Weights of a small autoregressive pixel model.
Training: nadamw at rate 0.00077, 15100 steps, batches of 64.
Data: trained on microscope photos of single blood and bone marrow cells, 194171 training examples, 5.0 epochs.
Rows from block 3, named by matrix and row number. Rows with one number belong to one attention dimension. Each number is 500 + 25 x the weight over the matrix's rms, rounded and kept within 0 to 999. All counts start at 0. Numbers have three digits each.
# v: attention value (model.blocks.3.attn.v.weight, 320x320), inputs 0-63
# proj: attention output (model.blocks.3.attn.proj.weight, 320x320, transposed), outputs 0-63
v.47:531492540503508547474480490463543502461511516480466477506562500464482531473489471464507518486499532495511524484539514495529506505505509525461482510514491523468505493498463483499522524522470501
proj.47:509510518494478490514497443497498535479521535500520479501492515484508484514482484485559474489504510471530535513496448519512501508452464447510537536492560473486501553512555461536509483538538513
v.48:474532492517485512529535594465475519514526539523517470490540489528498486535526504504498511505474531559501519437500474469476476513490526468505495502497488500537485484523538531450490493535512492
proj.48:495450460483480507517504480502485443478489445523473499471450437536512526461495500497475499576502498499495501547501532506468511511485491518518490543475484501482492495481485537460489540525509504
v.49:468508536444522521516483472460491494513474476432487503507495516468468479483491512458489491518528462546512515591486545490500505491464481510527506529485471484496522467468460470513516472492515470
proj.49:526526518504518510503475496539501513516527510540500531523533550465512509464517510525541535463456533500471473470514515510521494483514476489438496478503529493506499558518499519506499508487497473
v.50:471559494497528491502500540464510509522473505554502529513519513514483500494480537474546491529478503506506457482488472463454517499509478497475496476539529511447509464528418507483506456523530495
proj.50:493495468499448528497481442504485456469515503482482512504471519527488469532459507503500502508487457527495537487512540492486501481447472512459475493495525501524478530524502524534509514477475499
v.51:508497503482493510447493421489487497514510492479526518513409518477486526412533505496491499521496522433511513529507446515501533501495460485463493494501487537528511492519532504490476463494481495
proj.51:441501493513536521481477505520526512498475538499476498522516516532502513579522531473464477474488495544519531472495507474510490465555517462525493466522479473489518476509450453502517469451455481
v.52:545473477502476490493487532529500489492509448419448469515557505474502523491494490459488504499557529535509492542527489520462501508464506442431487498520551475498494504459467486466499495486453529
proj.52:423498503507507468479473450490497513527512496503527532501520481512503524441496475472519527459469513455497532483500478551498493499470477443517529495493535507508484535497538464511516512526536489
v.53:504504483467480498539500562479532483490501504505480515470560483582494507509477512491474502492493508464492476467505537496530519477507478509546489482467512499467514500502526528552483540522473487
proj.53:494451530525492493483500495502506517482511477495520507510492499499481470459492502492520473549478484496499449556505492484509493508463488547481499536466493516516451513481512514542519452444575518
v.54:477472534526450485444509474442483497525485463471486495502538493482511498500490478505489468547514501480521522492506498519494463501515528482503538485532480539494495499496533461504536484548520482
proj.54:547569464514545516507480496518529507562495538558504535499498496498534493483526489505521537468470459488492533443487483531462505480488506525480506517488541495495515535506532540481470486543499506
v.55:531515569489491514488500509496506479504489445475488466481487504477498525495519490511511468548507501533505503529515502524488489513463430490485471509466473483478505493487483518511539513477510509
proj.55:484543478494517502550504485522496539491488499510505533519539490482500480498515478503540521451500541492463499490513531554502493463530509542512505485564516489476518496499493459481501503524496489
v.56:494537519472460495499499477463535525508529506511530508468443485478475497514483478513498489532544480465511505500502495523473491502491497516473516507475497491478519465515477514468505504462536491
proj.56:481525493485507522471505519501500514559498515482464490522503493505515479515502495462492486494537455530503522467507529511502497487502477510521508486488520479552500454502511503496502465514453504
v.57:451468489521495489561522486468503536500501559440524481527475517525494467493505501468492476514501471513494502528509457508426523498487510430505491456523507516497520485507516480495537514469511496
proj.57:489501462543470485460482479492473473551508519504479480522528487542493553462509507508482520493503464487551510474513517509485490500508478511445491463459510483480505527469522510494506501498448489
v.58:504516517514497460477544522496510486494481509512468484480503515492512464567498473498552508567510541524517493469430520496492495505495514494484499491503463505471485530463511489463501512546464484
proj.58:484466472502487499485511528474498488518510505497492500520473491515525458453464503533452507491519460506497510559480521505509497504477499510479516499519531518495460485520501496527493522509530524
v.59:479560511466546481478504499479479477539545514527511551513470517453521528511499486483524487501497478563490519562493483469480528526517499503510505516493485533506500494479516498491498436491527506
proj.59:494525482475498510526474491545542508443485471496456514470516538454489478516476505466524499485467562547505478469510547483514530479555491485487505474489497506476501468502432498476515536498453488
v.60:486522491509563482478474539492499487500497499563478475503565499536476475571495456483538500440497495515489508473507509494499470497535531492522490495549496513514518500487489530503486467509497486
proj.60:536517489461467506484501510511516476507517474493523534509502494488508456453481518523485481530501472535479478487501474486472524481482504540466480508461487526517494490522522550530500519528520518
v.61:519520487522563505475483504528489475505515522538508475482484480478508554517501518475519500497475511487521470482472510515497515503490473472511479486472507488506486481515519484519515491453459515
proj.61:470510531529518464505484455492550532492506460470493482474479528514486504521482514555509511502543523511508507489496450493516491492494511478536500488510491512498464492486493490506501509509525510
v.62:504533466518453554509514547509479502509527510490483497501483457492521525500460519540482512455525513497505513496489523462498498506504501542525482512458458494550489499502544515467479517513478492
proj.62:503471511491502497509510561514515496489507481515497466491510500491487504548502511495506484539484511508508463528520496505524477530533506492559506553533465517503462461505471488487499484496526510
v.63:521483463496475495521467541479510501519493477500486504479462532511492484509495462512485499520513537473517515486472434501520479468532515466462509481547524529485464535505476491493484464569433533
proj.63:515522504465548525507507470511501505516482515512529502495517474460519496441540499499489547498455500475500512466466495491496536539500515535498512504480468485509520499482509515501477484505555503
v.64:489493493434514521471476543480493501504503528546501516510451507553504474490483508580506489504518497505490507457498513544500536489501506516500483459522495471499499491507479511503530531486506518
proj.64:526480509548488501495485407502482511489522482491511484478584490496505526524501479451506487479486481480518502568505486517507485519464504471481506512477540522488499500452490519474497491492451490
v.65:479487548494460476456520533525471502489521524531499515507476498455516539487498517488503479512507484511486515436475499470487489497490462504409493495522500509500508455468509501492500524539532482
proj.65:567498475485568549553458500473531484491495516457500503512558521494508496488532480526515565496481469455505488545558511523529534495509527454576469529459543541484492491505474516495503477471459511
v.66:446502525504484494487537498495502520509489460522526525479442512539515483450501531540476498543499506474544560458509525506496531530481476504497518455499506496506486466511542489534503509494519498
proj.66:571493472511547513457500497497500487515510517488498483507558509528487503540509533483506485512483501532477505547492461509485504503497488519520511507465498496481484489468495525506470469495517509
v.67:528489504482471480478510450514496467483478512486505505470520496510527472488520475478475512530504484463499497530513477514498484518468491512512492529478500458523523549523532485514508463503533499
proj.67:470509504501497524460517513481498508544524495516495499518467489442506506525526499482530503502500502496491497493509482519490500482526506491502510489531491542490507458479502507512507502474515509
v.68:469458485464511488551533461480496525522480490478503488498536492525519498506463508480529476471515493506517511533525506487511504545475501504524509508497517469536502531507539490504490545522468481
proj.68:520513475529456483463493499491518484531545491494509486494456497497505460521525511515457517555501511523473500459491471478493494521506488504491514468500497545489466464476478520527514477471545507
v.69:465498523475479524541503495486518511493509507478482527535504482519495482546505488490503540489452517518473549480486563533499521497445466529520492465516531510496489470502515506465485524502508534
proj.69:526513453472515498479475491512516500446499511499515465477523541545508517529509500497449513568535523519487479467492464487489510522524511531488501506509458511495498493477474521533514476503502510
v.70:504447503502480490498522510497457490455491550460520508493473492545479481474520501470499516509482498493507534537468558490513498498464479503507491572507475496469506520467539496533477541504494513
proj.70:516526475495515483496512492505536496532515432504496499494493532490507499537500505516478520473528513501507480467511439530503524478545497518489496483483492570475503462481471516512520507478504511
v.71:501474479498511482523522489472515491510475480480536488454525501461500496518516528476516514476495474540506544525478513499530507517482472515514503479477506521491498498442479494483513511522512516
proj.71:512534484472508480441503533490527500480503522504477533514472513540485469498494497521491501532518590524483470445512507475475526487551519525494472510550466481513488514519492513545503507496521502
v.72:528516528497511478491502520489492536534503500552478497490454516480506591478516528503497516461495518501503482490508516492511520501549486479461480508526477535521468476521505496509486487527501506
proj.72:526448491512520510524467529502500491480487515489497510504532516502493511478474518496510451500482487489509516534479518488501513484466512520494515492449522504523517515490501498433509522506479472
v.73:462486507522471460509481463523482505521513478496490511509509516453473481480530505459493501519547522490495460525496452519499495497559474506481537501488525506525461465490509521462527444508515525
proj.73:528517526442524531486539556480484496452483573503514463533493493487507539448513491550526499521473456484530521480496563483500498494460486463501491501511494482522530550511532491528508486508456487
v.74:490494494511530518513492454492514522541482515493494524492540517544502484533499518511500499511519531489488462530494426516517500492526521484554482507496515480516485514519499486505494462500523508
proj.74:484481493476489478475520523519497528466486505526511491482448512482484524420469499504490460483505529491496505400511550464485489473501488530464532498478490478484507510515531481481516531514458484
v.75:480497494506498526524501523506502507555504496519515489511464469547498473498525473501504496507488514536491528496510507474469509507487507475527492484500515437493506499487502477522481494484510518
proj.75:494494508518526479502472496516494479446533498494483482486492522545500504490482493508479521496523521473494465470478485461488498513535498545480521488485463526497456519477520511519507507503483505
v.76:486486514507494494521499489505511481531486504489496498506515486506527475535493524520487504540490485491505503488474457505448484498531494491488497469523500513481513505503482484514498506483482509
proj.76:464506501446530491473511501497487529474487502499487493501501500477498495441519493506517472478489525518478499522510556507527507514484512482505510508485512483536497518481509534463513484538522496
v.77:525507506490511496468444494505501495527525506444497525533510524512499477499492476556520512505471485517479468492498498498497493512484502506531498445514532494542491468505464518494514523489516486
proj.77:509498519502526500490488453531492525453509488533510497499463501555528553512465471483487506522529533476504519498499510493481496519489518496481505536516491466469504532490510497478486494486436500
v.78:533484467508500508523528476473555500534475489418468545492480486548512485512527527501487531523482483521524524573491474510513519502501494487519476516511515497523504514459526494518481501461476504
proj.78:467556482488489485471496532552505516455517483559524464510451522509490541505511495494485480508508542503459503409505502447520491520515500542499526499528468485478487474525487493451509509527540491
v.79:511477503498489517515505479473512499518488523481476508488506504485508469512521493502513494462521512466497491496477517538490482488474517484506494534512512498526510494480493496485492544500475502
proj.79:470504483508493487496462495507499527489501445523521488504476508522503525527490496507475498538479471490476507503513505453489514504492512505498497509504513535464482485492484506503506492524508492
v.80:536525483511492502487477562461504465515533499491468505524502490467474533524455498546513542512498510535477494503537532490505493506520481518493522488526481513506489493502486518472522557498498499
proj.80:499443459533474497530484456527487569511480512550512511491498473556521530501492482479455515453445459488464501489508477521497501505482501493522506526481562505471503488510512465449475508595456494
v.81:486482503512512500549490501518519506524492511454514483496531500494516519491508507518479458467541455513468512520475454548531534530491523501534520538524487483515485555493492487512501541518471476
proj.81:497510485525432455436518495476510514467489533462516510488481472506440467491477504472498525541504542521516494449510529458471448498517478474457516467501507513497497471539460494548534480496566464
v.82:518506510519502499452542486510473490488488520518522464490482516487475484499508501461485478520502485472531535487479530453473472514513484504442510567540452498485493496474541467520479457518505491
proj.82:511474479499498504541516505486517494483491519482495486533511519481497543464501520524498527470492468485501491523513480514493515481507498473550496483444546496527513473505486509517506501501517504
v.83:515574514482494538449479523479497494495536544525480505505483471486458522487526472514489513518504483489490501475508513453461504501494469494463521464501459531508489471526448490511483496489571487
proj.83:480442497511529507543504509545497506501504476477485506505543477500498472499484493468526487464470495471512526575490514533553497486501525493537528516541523466485500530495501467485501509523457490
v.84:505488512486504521495468531445502492478493548536485512520508496530501497486479493474539481512497494498513477484487543467508479500491553500506486543494447485498533546503527508481478445527510513
proj.84:485483484547466494490520462496500517580542481509497508484485512470506474494479508515497506450496466491484509481502458546510522499509489530467515487487566548473479497485513501512515527486421500
v.85:491496491460504506451507485504487495491506477529475508520423499487486526459490517487477525542489501499473495457508504544492505488499478512472525495478479493530523494496479532481471484494520482
proj.85:506474535536525500512483514531503469529511510497505471521539461557488465533493502484529469479523489459483524549500489470531475493484512505512527496489472487502499505516547471503485477511490503
v.86:512520492493485504499479493503489506502529525541545482505454484531468528520498476500515506503500546480516487438482514456516493495511502522511545465471494511490493487555511522484536445523501482
proj.86:535496515475536494503514503506512488508478516476492524500527478498507510490503509502512488503501424514508483516507481519465501507480504473492481497503481451515496530487531488526521506478471503
v.87:577482502527505490449521493475499499537549562507499473505537513531526502514530479525510529516479499516516458527496489484483502498513483473492470511496509516524507471501466505527526494418512520
proj.87:478511490448498529525488480526523505482490455524509520515468483502492534486471500465492491478511508489501532482498529530485512486462535488501505521518501467484501499504514499466508526563461497
v.88:531511477545498531490502478479479503517482486484505487471504498527503485509502529474509509504507510491515475495507459477508517512519511475493499509484474506519472543519479491503518484523483484
proj.88:502491473480477503472510502497526503477505490508488519491501503475502523496500507525498464458491496512504509500501521536470487518487506519494511490489521502480506505478496482490506496512500498
v.89:495524511474525504504504547508526513509500549531516485529491476502494495500487491540528518439460532525461477479506479494498486468534503484525509508527476506489495493517470491479477517503471516
proj.89:481492516535485475543497468521480481508503478507496526481522459501508484506532489490499491529497472518518500522506529500526484502476508476479498507488535459531496496494504507477504514500493487
v.90:505510489540482490519513459515511471498503448489518466477482530441435513490508478467484484475512465537502486482471457448482528534494476495488511497492535506517485498466506518501518515535495505
proj.90:476502468494489538483479541506509479490469557534503531495496498515503479492501524535481503535493546470505497503527532483492511498502506523527467487492453494500496522462492485513465495510540505
v.91:473523528542488503457521519501500535515507465544514480486471479462477499520492499490464511463497471525503526444505463503491520502498451496420520452507481512531486478499446516501506531475510490
proj.91:538489486507527536542470517495496484481474554467493491528526487529488475481523484502519495545490482472501487547522525493492481488504519487594496538479471454498506517493522506514486438504530492
v.92:546497469512519488467499551447507462470490552525476516513547508542514478502502499505509494519508507499502465527498546491544474465523498452523484585493483466500508529516522522468482473529498479
proj.92:467486487492464483519523470522507543512521458513503498504478508479506513505488512479488520430475491477478496463492468520516511485515492534482509490523522549469497472504483473507504539527481511