From a checkpoint of a small autoregressive pixel model: 20-pixel images, trained on microscope photos of single blood and bone marrow cells.
Rows from block 3 of a small autoregressive pixel model, named by matrix and row number. Rows with one number belong to one neuron. Each number is 500 + 25 x the weight over its row's rms, rounded and kept within 0 to 999. All counts start at 0. Numbers have three digits each.
Before each neuron's rows are labels from the 100 images, of 14976, where the neuron reaches its highest value: "responds to" is what is common among them. Only what is clearly more common there than usual is listed. The data: microscope photos of single blood and bone marrow cells. In brackets: how many of the 100.
# fc1: MLP up (model.blocks.3.mlp.fc1.weight, 960x320), inputs 214-319
# fc2: MLP down (model.blocks.3.mlp.fc2.weight, 320x960, transposed), outputs 214-319

responds to: cell type: erythroblast (42)
fc1.462:461492481537507529477513467426503454517521552533477528469518465492497487495463480444459495516482500480560477498470517520471470517499523486524506450489541502501462498491530525460532543489463521490543467487508506487539492519518511453546522493554468483554543496522463480473495487496504517512486516497502444528514498497494
fc2.462:526492532491530499523506498505493537495525467532539466480426520553479444492545493502548522491484520518499489469527471463495537489487521494495503522523521498514529480480501509505451477542491499514551500485511514504457524489528488526528448531528467487486486500457513495520525535516515486498476496453490513491543489467468

responds to: cell type: eosinophil (70)
fc1.536:489530527477456471483478494476542481489494502494489520524521499479508520502476502490467510489549512497510510510480444524450520544504515510479493458504527499503440478485517532489502494421520478539505478550478453496506518497431479534480551545513537510473483487507474530526550500495474486480507507509476493513500493547511
fc2.536:521507509479511485527507484507515474508517533532491559524509491479517527482503499488504477514524483513511499515523534513521550509491491483510509511533518509498496496513526522504475522503521540522507486533524496499524503516474500505485490491482478525491509487492513478469513466512482512493511552484486480519498507489513

responds to: smear: peripheral blood (84); cell type: platelet (25)
fc1.208:453492488511515484518512535510446517522495537476494451504518490474484468514461483482527535527488491495532462528553505499478489509520508572528464496523501489546506517455542472472491486492486508475511497515493537515491477475504469511490519511468492492455477495468509491462497464510488482523458539522505508460523494509481
fc2.208:493503489494472502485475506508507529512504483503482507493467490470487480519531507469511489484464490486503534522517514442501528543512497488575498488492518501499522512538462518528517487544522506511519493493515506492504482477517539533486486506524475486472494508523517460496494523487501476509491508519537462490486498483516

responds to: smear: peripheral blood (69)
fc1.411:547491505495491480491503529509544491513532508495536562508507481489500534498500510511486466490526436488493480491488527538486525486495467457475511475505514539506496527532505504501496532446518519484451507568477497522462533493549520521461523544513500521552510497488495499499529538502464500528485486488457467494502465529494
fc2.411:483473495485498447455496512514565525472502485508491505475446501465546472517526480502527502517499523505508517501527513499506527500506530523527495499537528496495506496505520488527510505495528476501525476517451507506519498505511509531513454477546477493483528493458455542523517523503478543486459505446508441522518538482458

responds to: cell type: erythroblast (50)
fc1.746:512428524502531518517479500479502525496525490530457535518480484538531456488511490510514498478473483525489529534514531523492487508506520453511485434489479507480528484502493509514502492508528519522442505531530487485547505543465500515544486488500478480504526511529462511437449543540519477532508494528519528504504445532514
fc2.746:539502496501473450502517508521554509525477454474534506484550471491470513516511504481514506487531499521531479478458521477511492501494507520482486522535525490491491504493491518493508524479540508524515514517488502492483461471496462520483464451489533495495487487470509477482503463500486502517490515457532485511531549535488

responds to: cell type: erythroblast (47); smear: peripheral blood (45)
fc1.704:549506511481519488484498489496467506490550517507506572524527491532508490462481503499468504500497450539458492499463507508482470506485499503463517503467489523496492515490517514537519485497550513461466517500471488496518515515498486495475527507458498518497536489518447530496505522487506478503507522537439501527476479559485
fc2.704:502523519487558496518496510531424486500472472469461504434445487503499507506479521515505542541441552484488508507521517508512479565462480495472483496506512501487486486528465500494444528462495505488501509497509529506483505447475512506495502491464542506510441479489491490501536543503517540505504471508498511490502514530497

responds to: cell type: segmented neutrophil (87)
fc1.263:502493481503523485515502466486523517514529498494466474505476454487516479522488504480523454512508523493498488550462478520572497493459535481462476446544478495540463533487524573454525495487492529486481503508503509494550465534495520497486538501537497522425521513512523455489498462544540476496499527534529460535497492530476
fc2.263:475451534559489491544482512465527486464533498501467533517543484490491458513481495482506497490519497491530538460538509526536507524515518506483498511529470542537487504505500541472537491525502465557510458473507493475470496479504564531497477495496493508483485490493517492495511467481469460515506496481505510433502516461463

responds to: cell type: eosinophil (85)
fc1.488:426486527486491466526480466461519507478503519515491517523575493468487503534523487474493531482522487475513465509510503529505496489483481545486503512489451484506468472522540535474522537489530508528473490521493458497564551506482507513473520526514524479483492505497515499522516493475448497476531481471471495506483508507549
fc2.488:477521494441519473530524481479547460494507479515503530520538509530519509469497491469521496506522472491511498490553476528482515488501484505486520513538510515505504507487511508527460480477515482468486533521504478508539490527504481541482541506416501503462541500490483503539487455498484523487565512473479477510491520521511

responds to: cell type: blast (35)
fc1.261:522503477461525486436477467532503478524527459493490491506501463515490505484550480515485495483494463508518528460495464496477501502473508523459505474515504481513504523483466502523542441531513495499519515528509503500482518494571472513533557503515492494499510472468487491508483493467503519464504514512478466487515460503492
fc2.261:522493500510534515497489513528449440533491496490503474502522564521516492505441473501503468523490516485513504515486489511498504476486496491510440460488502516495498518509515476504456521518476513465485470504533506499498505534510484430479528528511510529477575488515505501520509531554498542483528519493480498482515528470449

responds to: cell type: artefact (36)
fc1.409:481509512509547483518511495497504503501507493462519507467477486513515442540521520511546483504499524458471488526522496509505485521476520525471473475492492494538491513480479510450508550472523497467494470496492515470472494507514553527491505542485481533484505482451509495505497492517487491520491468505531445516507503471477
fc2.409:500520496492524524562505479485512488527488523516462523506495502523472509524498489497501527497517500459527484439498505520532517496492516488489526523478480531533457479488453510457524447534500508537497451450520480474526521501504523496495500451519469530488513463526534494528521499477503505499522486490488499467472516477505

responds to: cell type: promyelocyte (26)
fc1.531:501484481494512486438530499483486479523478576495495501490502504524474476498471496488493484527548508486484458534543490544544524555478499458487481498503493474518512489508448511504521549501496543487486470506504500499525489493494509479516480495479512522429462495493504488475537477516504506484479521522478477522504507504527
fc2.531:505500492489525474490474470484492489475505532513543510504456506501510476502534494485505504501459489514479517508505499455493521445436555477512482521529539471493491491514532511522491482493518486486522503513528505454491524514508475502547487462456491468498521511478488505461489574476499529458459493447468503521538545527537

responds to: cell type: eosinophil (35)
fc1.168:475502514497493466500513481462484522464512513500516527501470496501512501519474499500562492532488523462538493524543474480501538520434511538508500455540493485488502469497523560480550513498518543498477462558479492483522510505451474542473541519543503482472490505506514510501482514449560483469514532514485532518508486529499
fc2.168:492505504535531490525503472478511493500522530519478511504522500459483539475516497508491469490500503508490517525516518578560488499506539488496526533499469511521522505489484533452477491508497531524478461476514438494553486507513507497471474480473503518499500462478520503527486470484472536509492487507498496455471512491492

responds to: smear: peripheral blood (81)
fc1.277:471468550474525511469496489490506468507489507537516506463511484486492516513486529507520483526433520501502507508512503540512481497483516469509482507456437480518542526457506495464496521494530523486489491523517489487500514538504545496514521479530475508548561510469481494530462456492514528491476462490526494492521492510466
fc2.277:511500514528497504558482466523448511511482537496483490534509507546492515538491507545483498476522530518525512477489512535538495510492485455490467498514465486544484461473468524493481468523529528512475477493564512479505500488475497500509479497486465489494505498535483487454516459511481509509511503572494532462463507487496

responds to: cell type: erythroblast (58)
fc1.131:525460523487505476474453490480497510461519536508511486482495487474543534441469490501523482517497444540505516505474483532483530522492495472462501505549434546525482503482518541487507511495559508505487513591528483473523481497512517526534511478528504497495525519467515490541490490500531500521503473477494482503504505480474
fc2.131:482537486533524539535516490459481508520410501493513506504498552510466530510514484514495501478496472473485503485577511503493513479512508497499499514481500491465490489481507493506488498487524496489500523483488502497521542527479504534463494501493482491488530503506518486488462512471476496513480519465522507507457544494569

responds to: smear: peripheral blood (42)
fc1.659:516491524523453531478526470481511476446495473519479508495490484500510507481495496500492484527456506528502533498483508523479512565501501515567533470521487467503505534484481457451557502506483553490510507495496452506512495526504505520530546487569470486498477513487509502471480468478512513493527492454474470520514486467526
fc2.659:484508491499518510495465492494494447479462489478479478511510506595502500463513522509492532530526480501505525461483518484525454508488463484474566529518538487494518486510508445504502440487500492489516515513495488498486558509485465507479464552474515469520512483463499536478426512506498529483507500502505500524506469536472

responds to: cell type: blast (32)
fc1.137:538475534545477506524507500538508537454491490499468495528507491479471477472452456489480526489502484521484504503487495520477479543517484491513523499525447500519467533487480472518521512490519504531528485502501498494461509493493495485528526499507494509438476473492499478477539462505463530516541544502491488463513516514488
fc2.137:537462508512486521496473469530453492509495522482483514552493523510467514561455511492472488491514489531517479474493510497506493479504537506492447501417460480525484511498506514514493478513509520530494519521519486486505500531491538484499540464509453504482549524544509486499530479535529493498529484528484521518498522519501

responds to: cell type: artefact (55)
fc1.154:493490525538505502479513494494512515564500504484491508544552534515516497533544533474548505490482473447505513489514504524492477536481482511532478494509475480486475524463497520478499512500532543502532507505531472509504514510505522505513480474484459520513527461492498500511516534483484514502515484551475502498491518497503
fc2.154:468509554468521500516526491506474470454499480481516487489493518521500497502502530481505493505545509500502498513501510477533499526484475494481534515524502487486526501509522532516499459514493541434486535499512528521491512514503475540511489501486518510548499515477498515452521522506498482480486513507505525475492483463447

responds to: cell type: segmented neutrophil (40)
fc1.204:539490503489506505533501492480536500512541489502498502485494472483496463492494482537520473516498526495512505525502479538439489488485483500495479489521485543500488478445510560501501534506507504486462451515512532480508509485532494513547480502525485511462431536481500547530499492519525478500485516523486496565556476504506
fc2.204:507494482546525546499527510494481511495488474473510466485541468542503541525490432493484520489533524482525474503520497520397525456510503507511471481487507561477466495513517538507500516511474484484527511483473522502510459505508509480468472515504508513488516528490546499496506501501474445484493511512493486498515524563488

responds to: cell type: eosinophil (49)
fc1.57:473459502479475479510534493534522505504502501525523492497529509480494554493502493494516514494489496472482514569480451514490494511508464501499428544491475478504489515455528490492543484485501513542533461511508484493537528521456497525503498488479495537468479489560449505502483484510485505454525544521483515539537525495538
fc2.57:494478521489507461517498508514540501518473469478503509488518495468516503482491514519529516497510526517490509500534467475515463459490492447509510478489513477493492483449476503487463492499515526544507525518485528485500459494473518527543456471434490519472512482512458508486472508506526502499512477449501489484495486572535

responds to: cell type: segmented neutrophil (43)
fc1.508:497449476500511497491560509497496492463523465476454492515480464444546501493523488533523504479520495491501521532524509530532524525501503495513477485492472487563521523440476493465523499474512553464482480497509494493492493497472463477515535488524507481491538502530526499447490519481480525490463483548507522526526489496490
fc2.508:511474504495495530528517500510503487529523527489544447474505504487490437552500495482510493518477494512498530493514542500513528469465500474469492492483490518523495517544519501508520464531507459502470495487489512488565514491530555460464507492518532496479455453473494545562555516518495516461518550470477468481522525507489

responds to: cell type: artefact (38)
fc1.340:516515491503494524462473481484506510501499469486506528511485484476492517544488506539520478500489522469544488518473454505509493517512490483461500518564443491514445529524513472512502511508511523497499436509517508445518479539486468535532517547505487543460498479530464513505550479496483520491539521493498477494510508501498
fc2.340:504503494522520454487479503517509478494493492466525545516491496476519482518497510492500479486467528520487485490512471478526498478471487482497464488521492510487493509500511497480498509498506526470477486509472525486518456501491523506487456449467491518534514499482489509484492490431495547452531519472516506523494541504514

responds to: cell type: segmented neutrophil (80)
fc1.767:483458486498480527515514503524509517511526513459512501517503468450539523475472499518519468555492488522484483528489464511490546526458514458464501491479482481529487485536568510478499527477500526500488506522492458480511525558513477497461500450551508507526515473472508478498454494467537535506490505549492484539515496532507
fc2.767:512499508511481486458470488492470472498489460540493426521508559461472501454461524488481483494561470506463502487498527518516488501512480468492512486480494517528487482445460485519500499480490487450485499511479483512497494516524509483496542499485518511481513488506488472500523522551479517525515504492472492499524508513543

responds to: cell type: promyelocyte (40)
fc1.594:523502507544451482496443477507519529528529489517452460508533494538468487507492545527508502486472490502526481436470511530497508503529465513496482462478515488513501535553526482476506465476491501476516495526565523508507485542495459513461554557511514491500483525464473485472543486556492453502500476530518462541523506505477
fc2.594:500490466487526510479510480463510459484489479530567507469543481492504533497480494490499530495467524471521520527517465486491520522478546505513537522505505529522489479499576571492481510514486508497548479480446517474518487503512485514540515500526489490483511497517541470503520490473508449461464509472457524498495532451472

responds to: cell type: blast (38)
fc1.762:520508512510491467469483466539491511557516488518504490483512488512428486513510506501473464504457497512481498519479446497449490527461494511436496522492472485494483519481497514527460466514522520478475478502501481499517502508518505514474521500534448516484522486477526499545498506542469496494526495557446473528497517505495
fc2.762:491544531501534553485462489492511495508501490521504497493544528526478485467525491461487495499511471509500522502490507475461473491473499489479510514518515513498518493483538501485487451511508474537497547537470480476465523538512464478536559477493553482499562527506502513517476504522504486502502447511452515512526491494478

responds to: cell type: blast (34)
fc1.289:510468543513493493507516501514470507480515535522488523514529472481428490514520420494456481450486514498538477527461469493492453498501513504488499489505498503501501519498452532510478470510509521472499497518521463487537501520558468471542533551512476501481478546496509486511510485500461487543519510445501538483530479511506
fc2.289:567526499458479501511498490476506461546524521504548465520519528528542515452487526494540488517504492480541514531492521503507510526464511459486441516489525498493485494472555527512509509490493507531489503485478504533485524473484480480495465491515522492538496474479485477456461518531562498491503479563464474469483514501458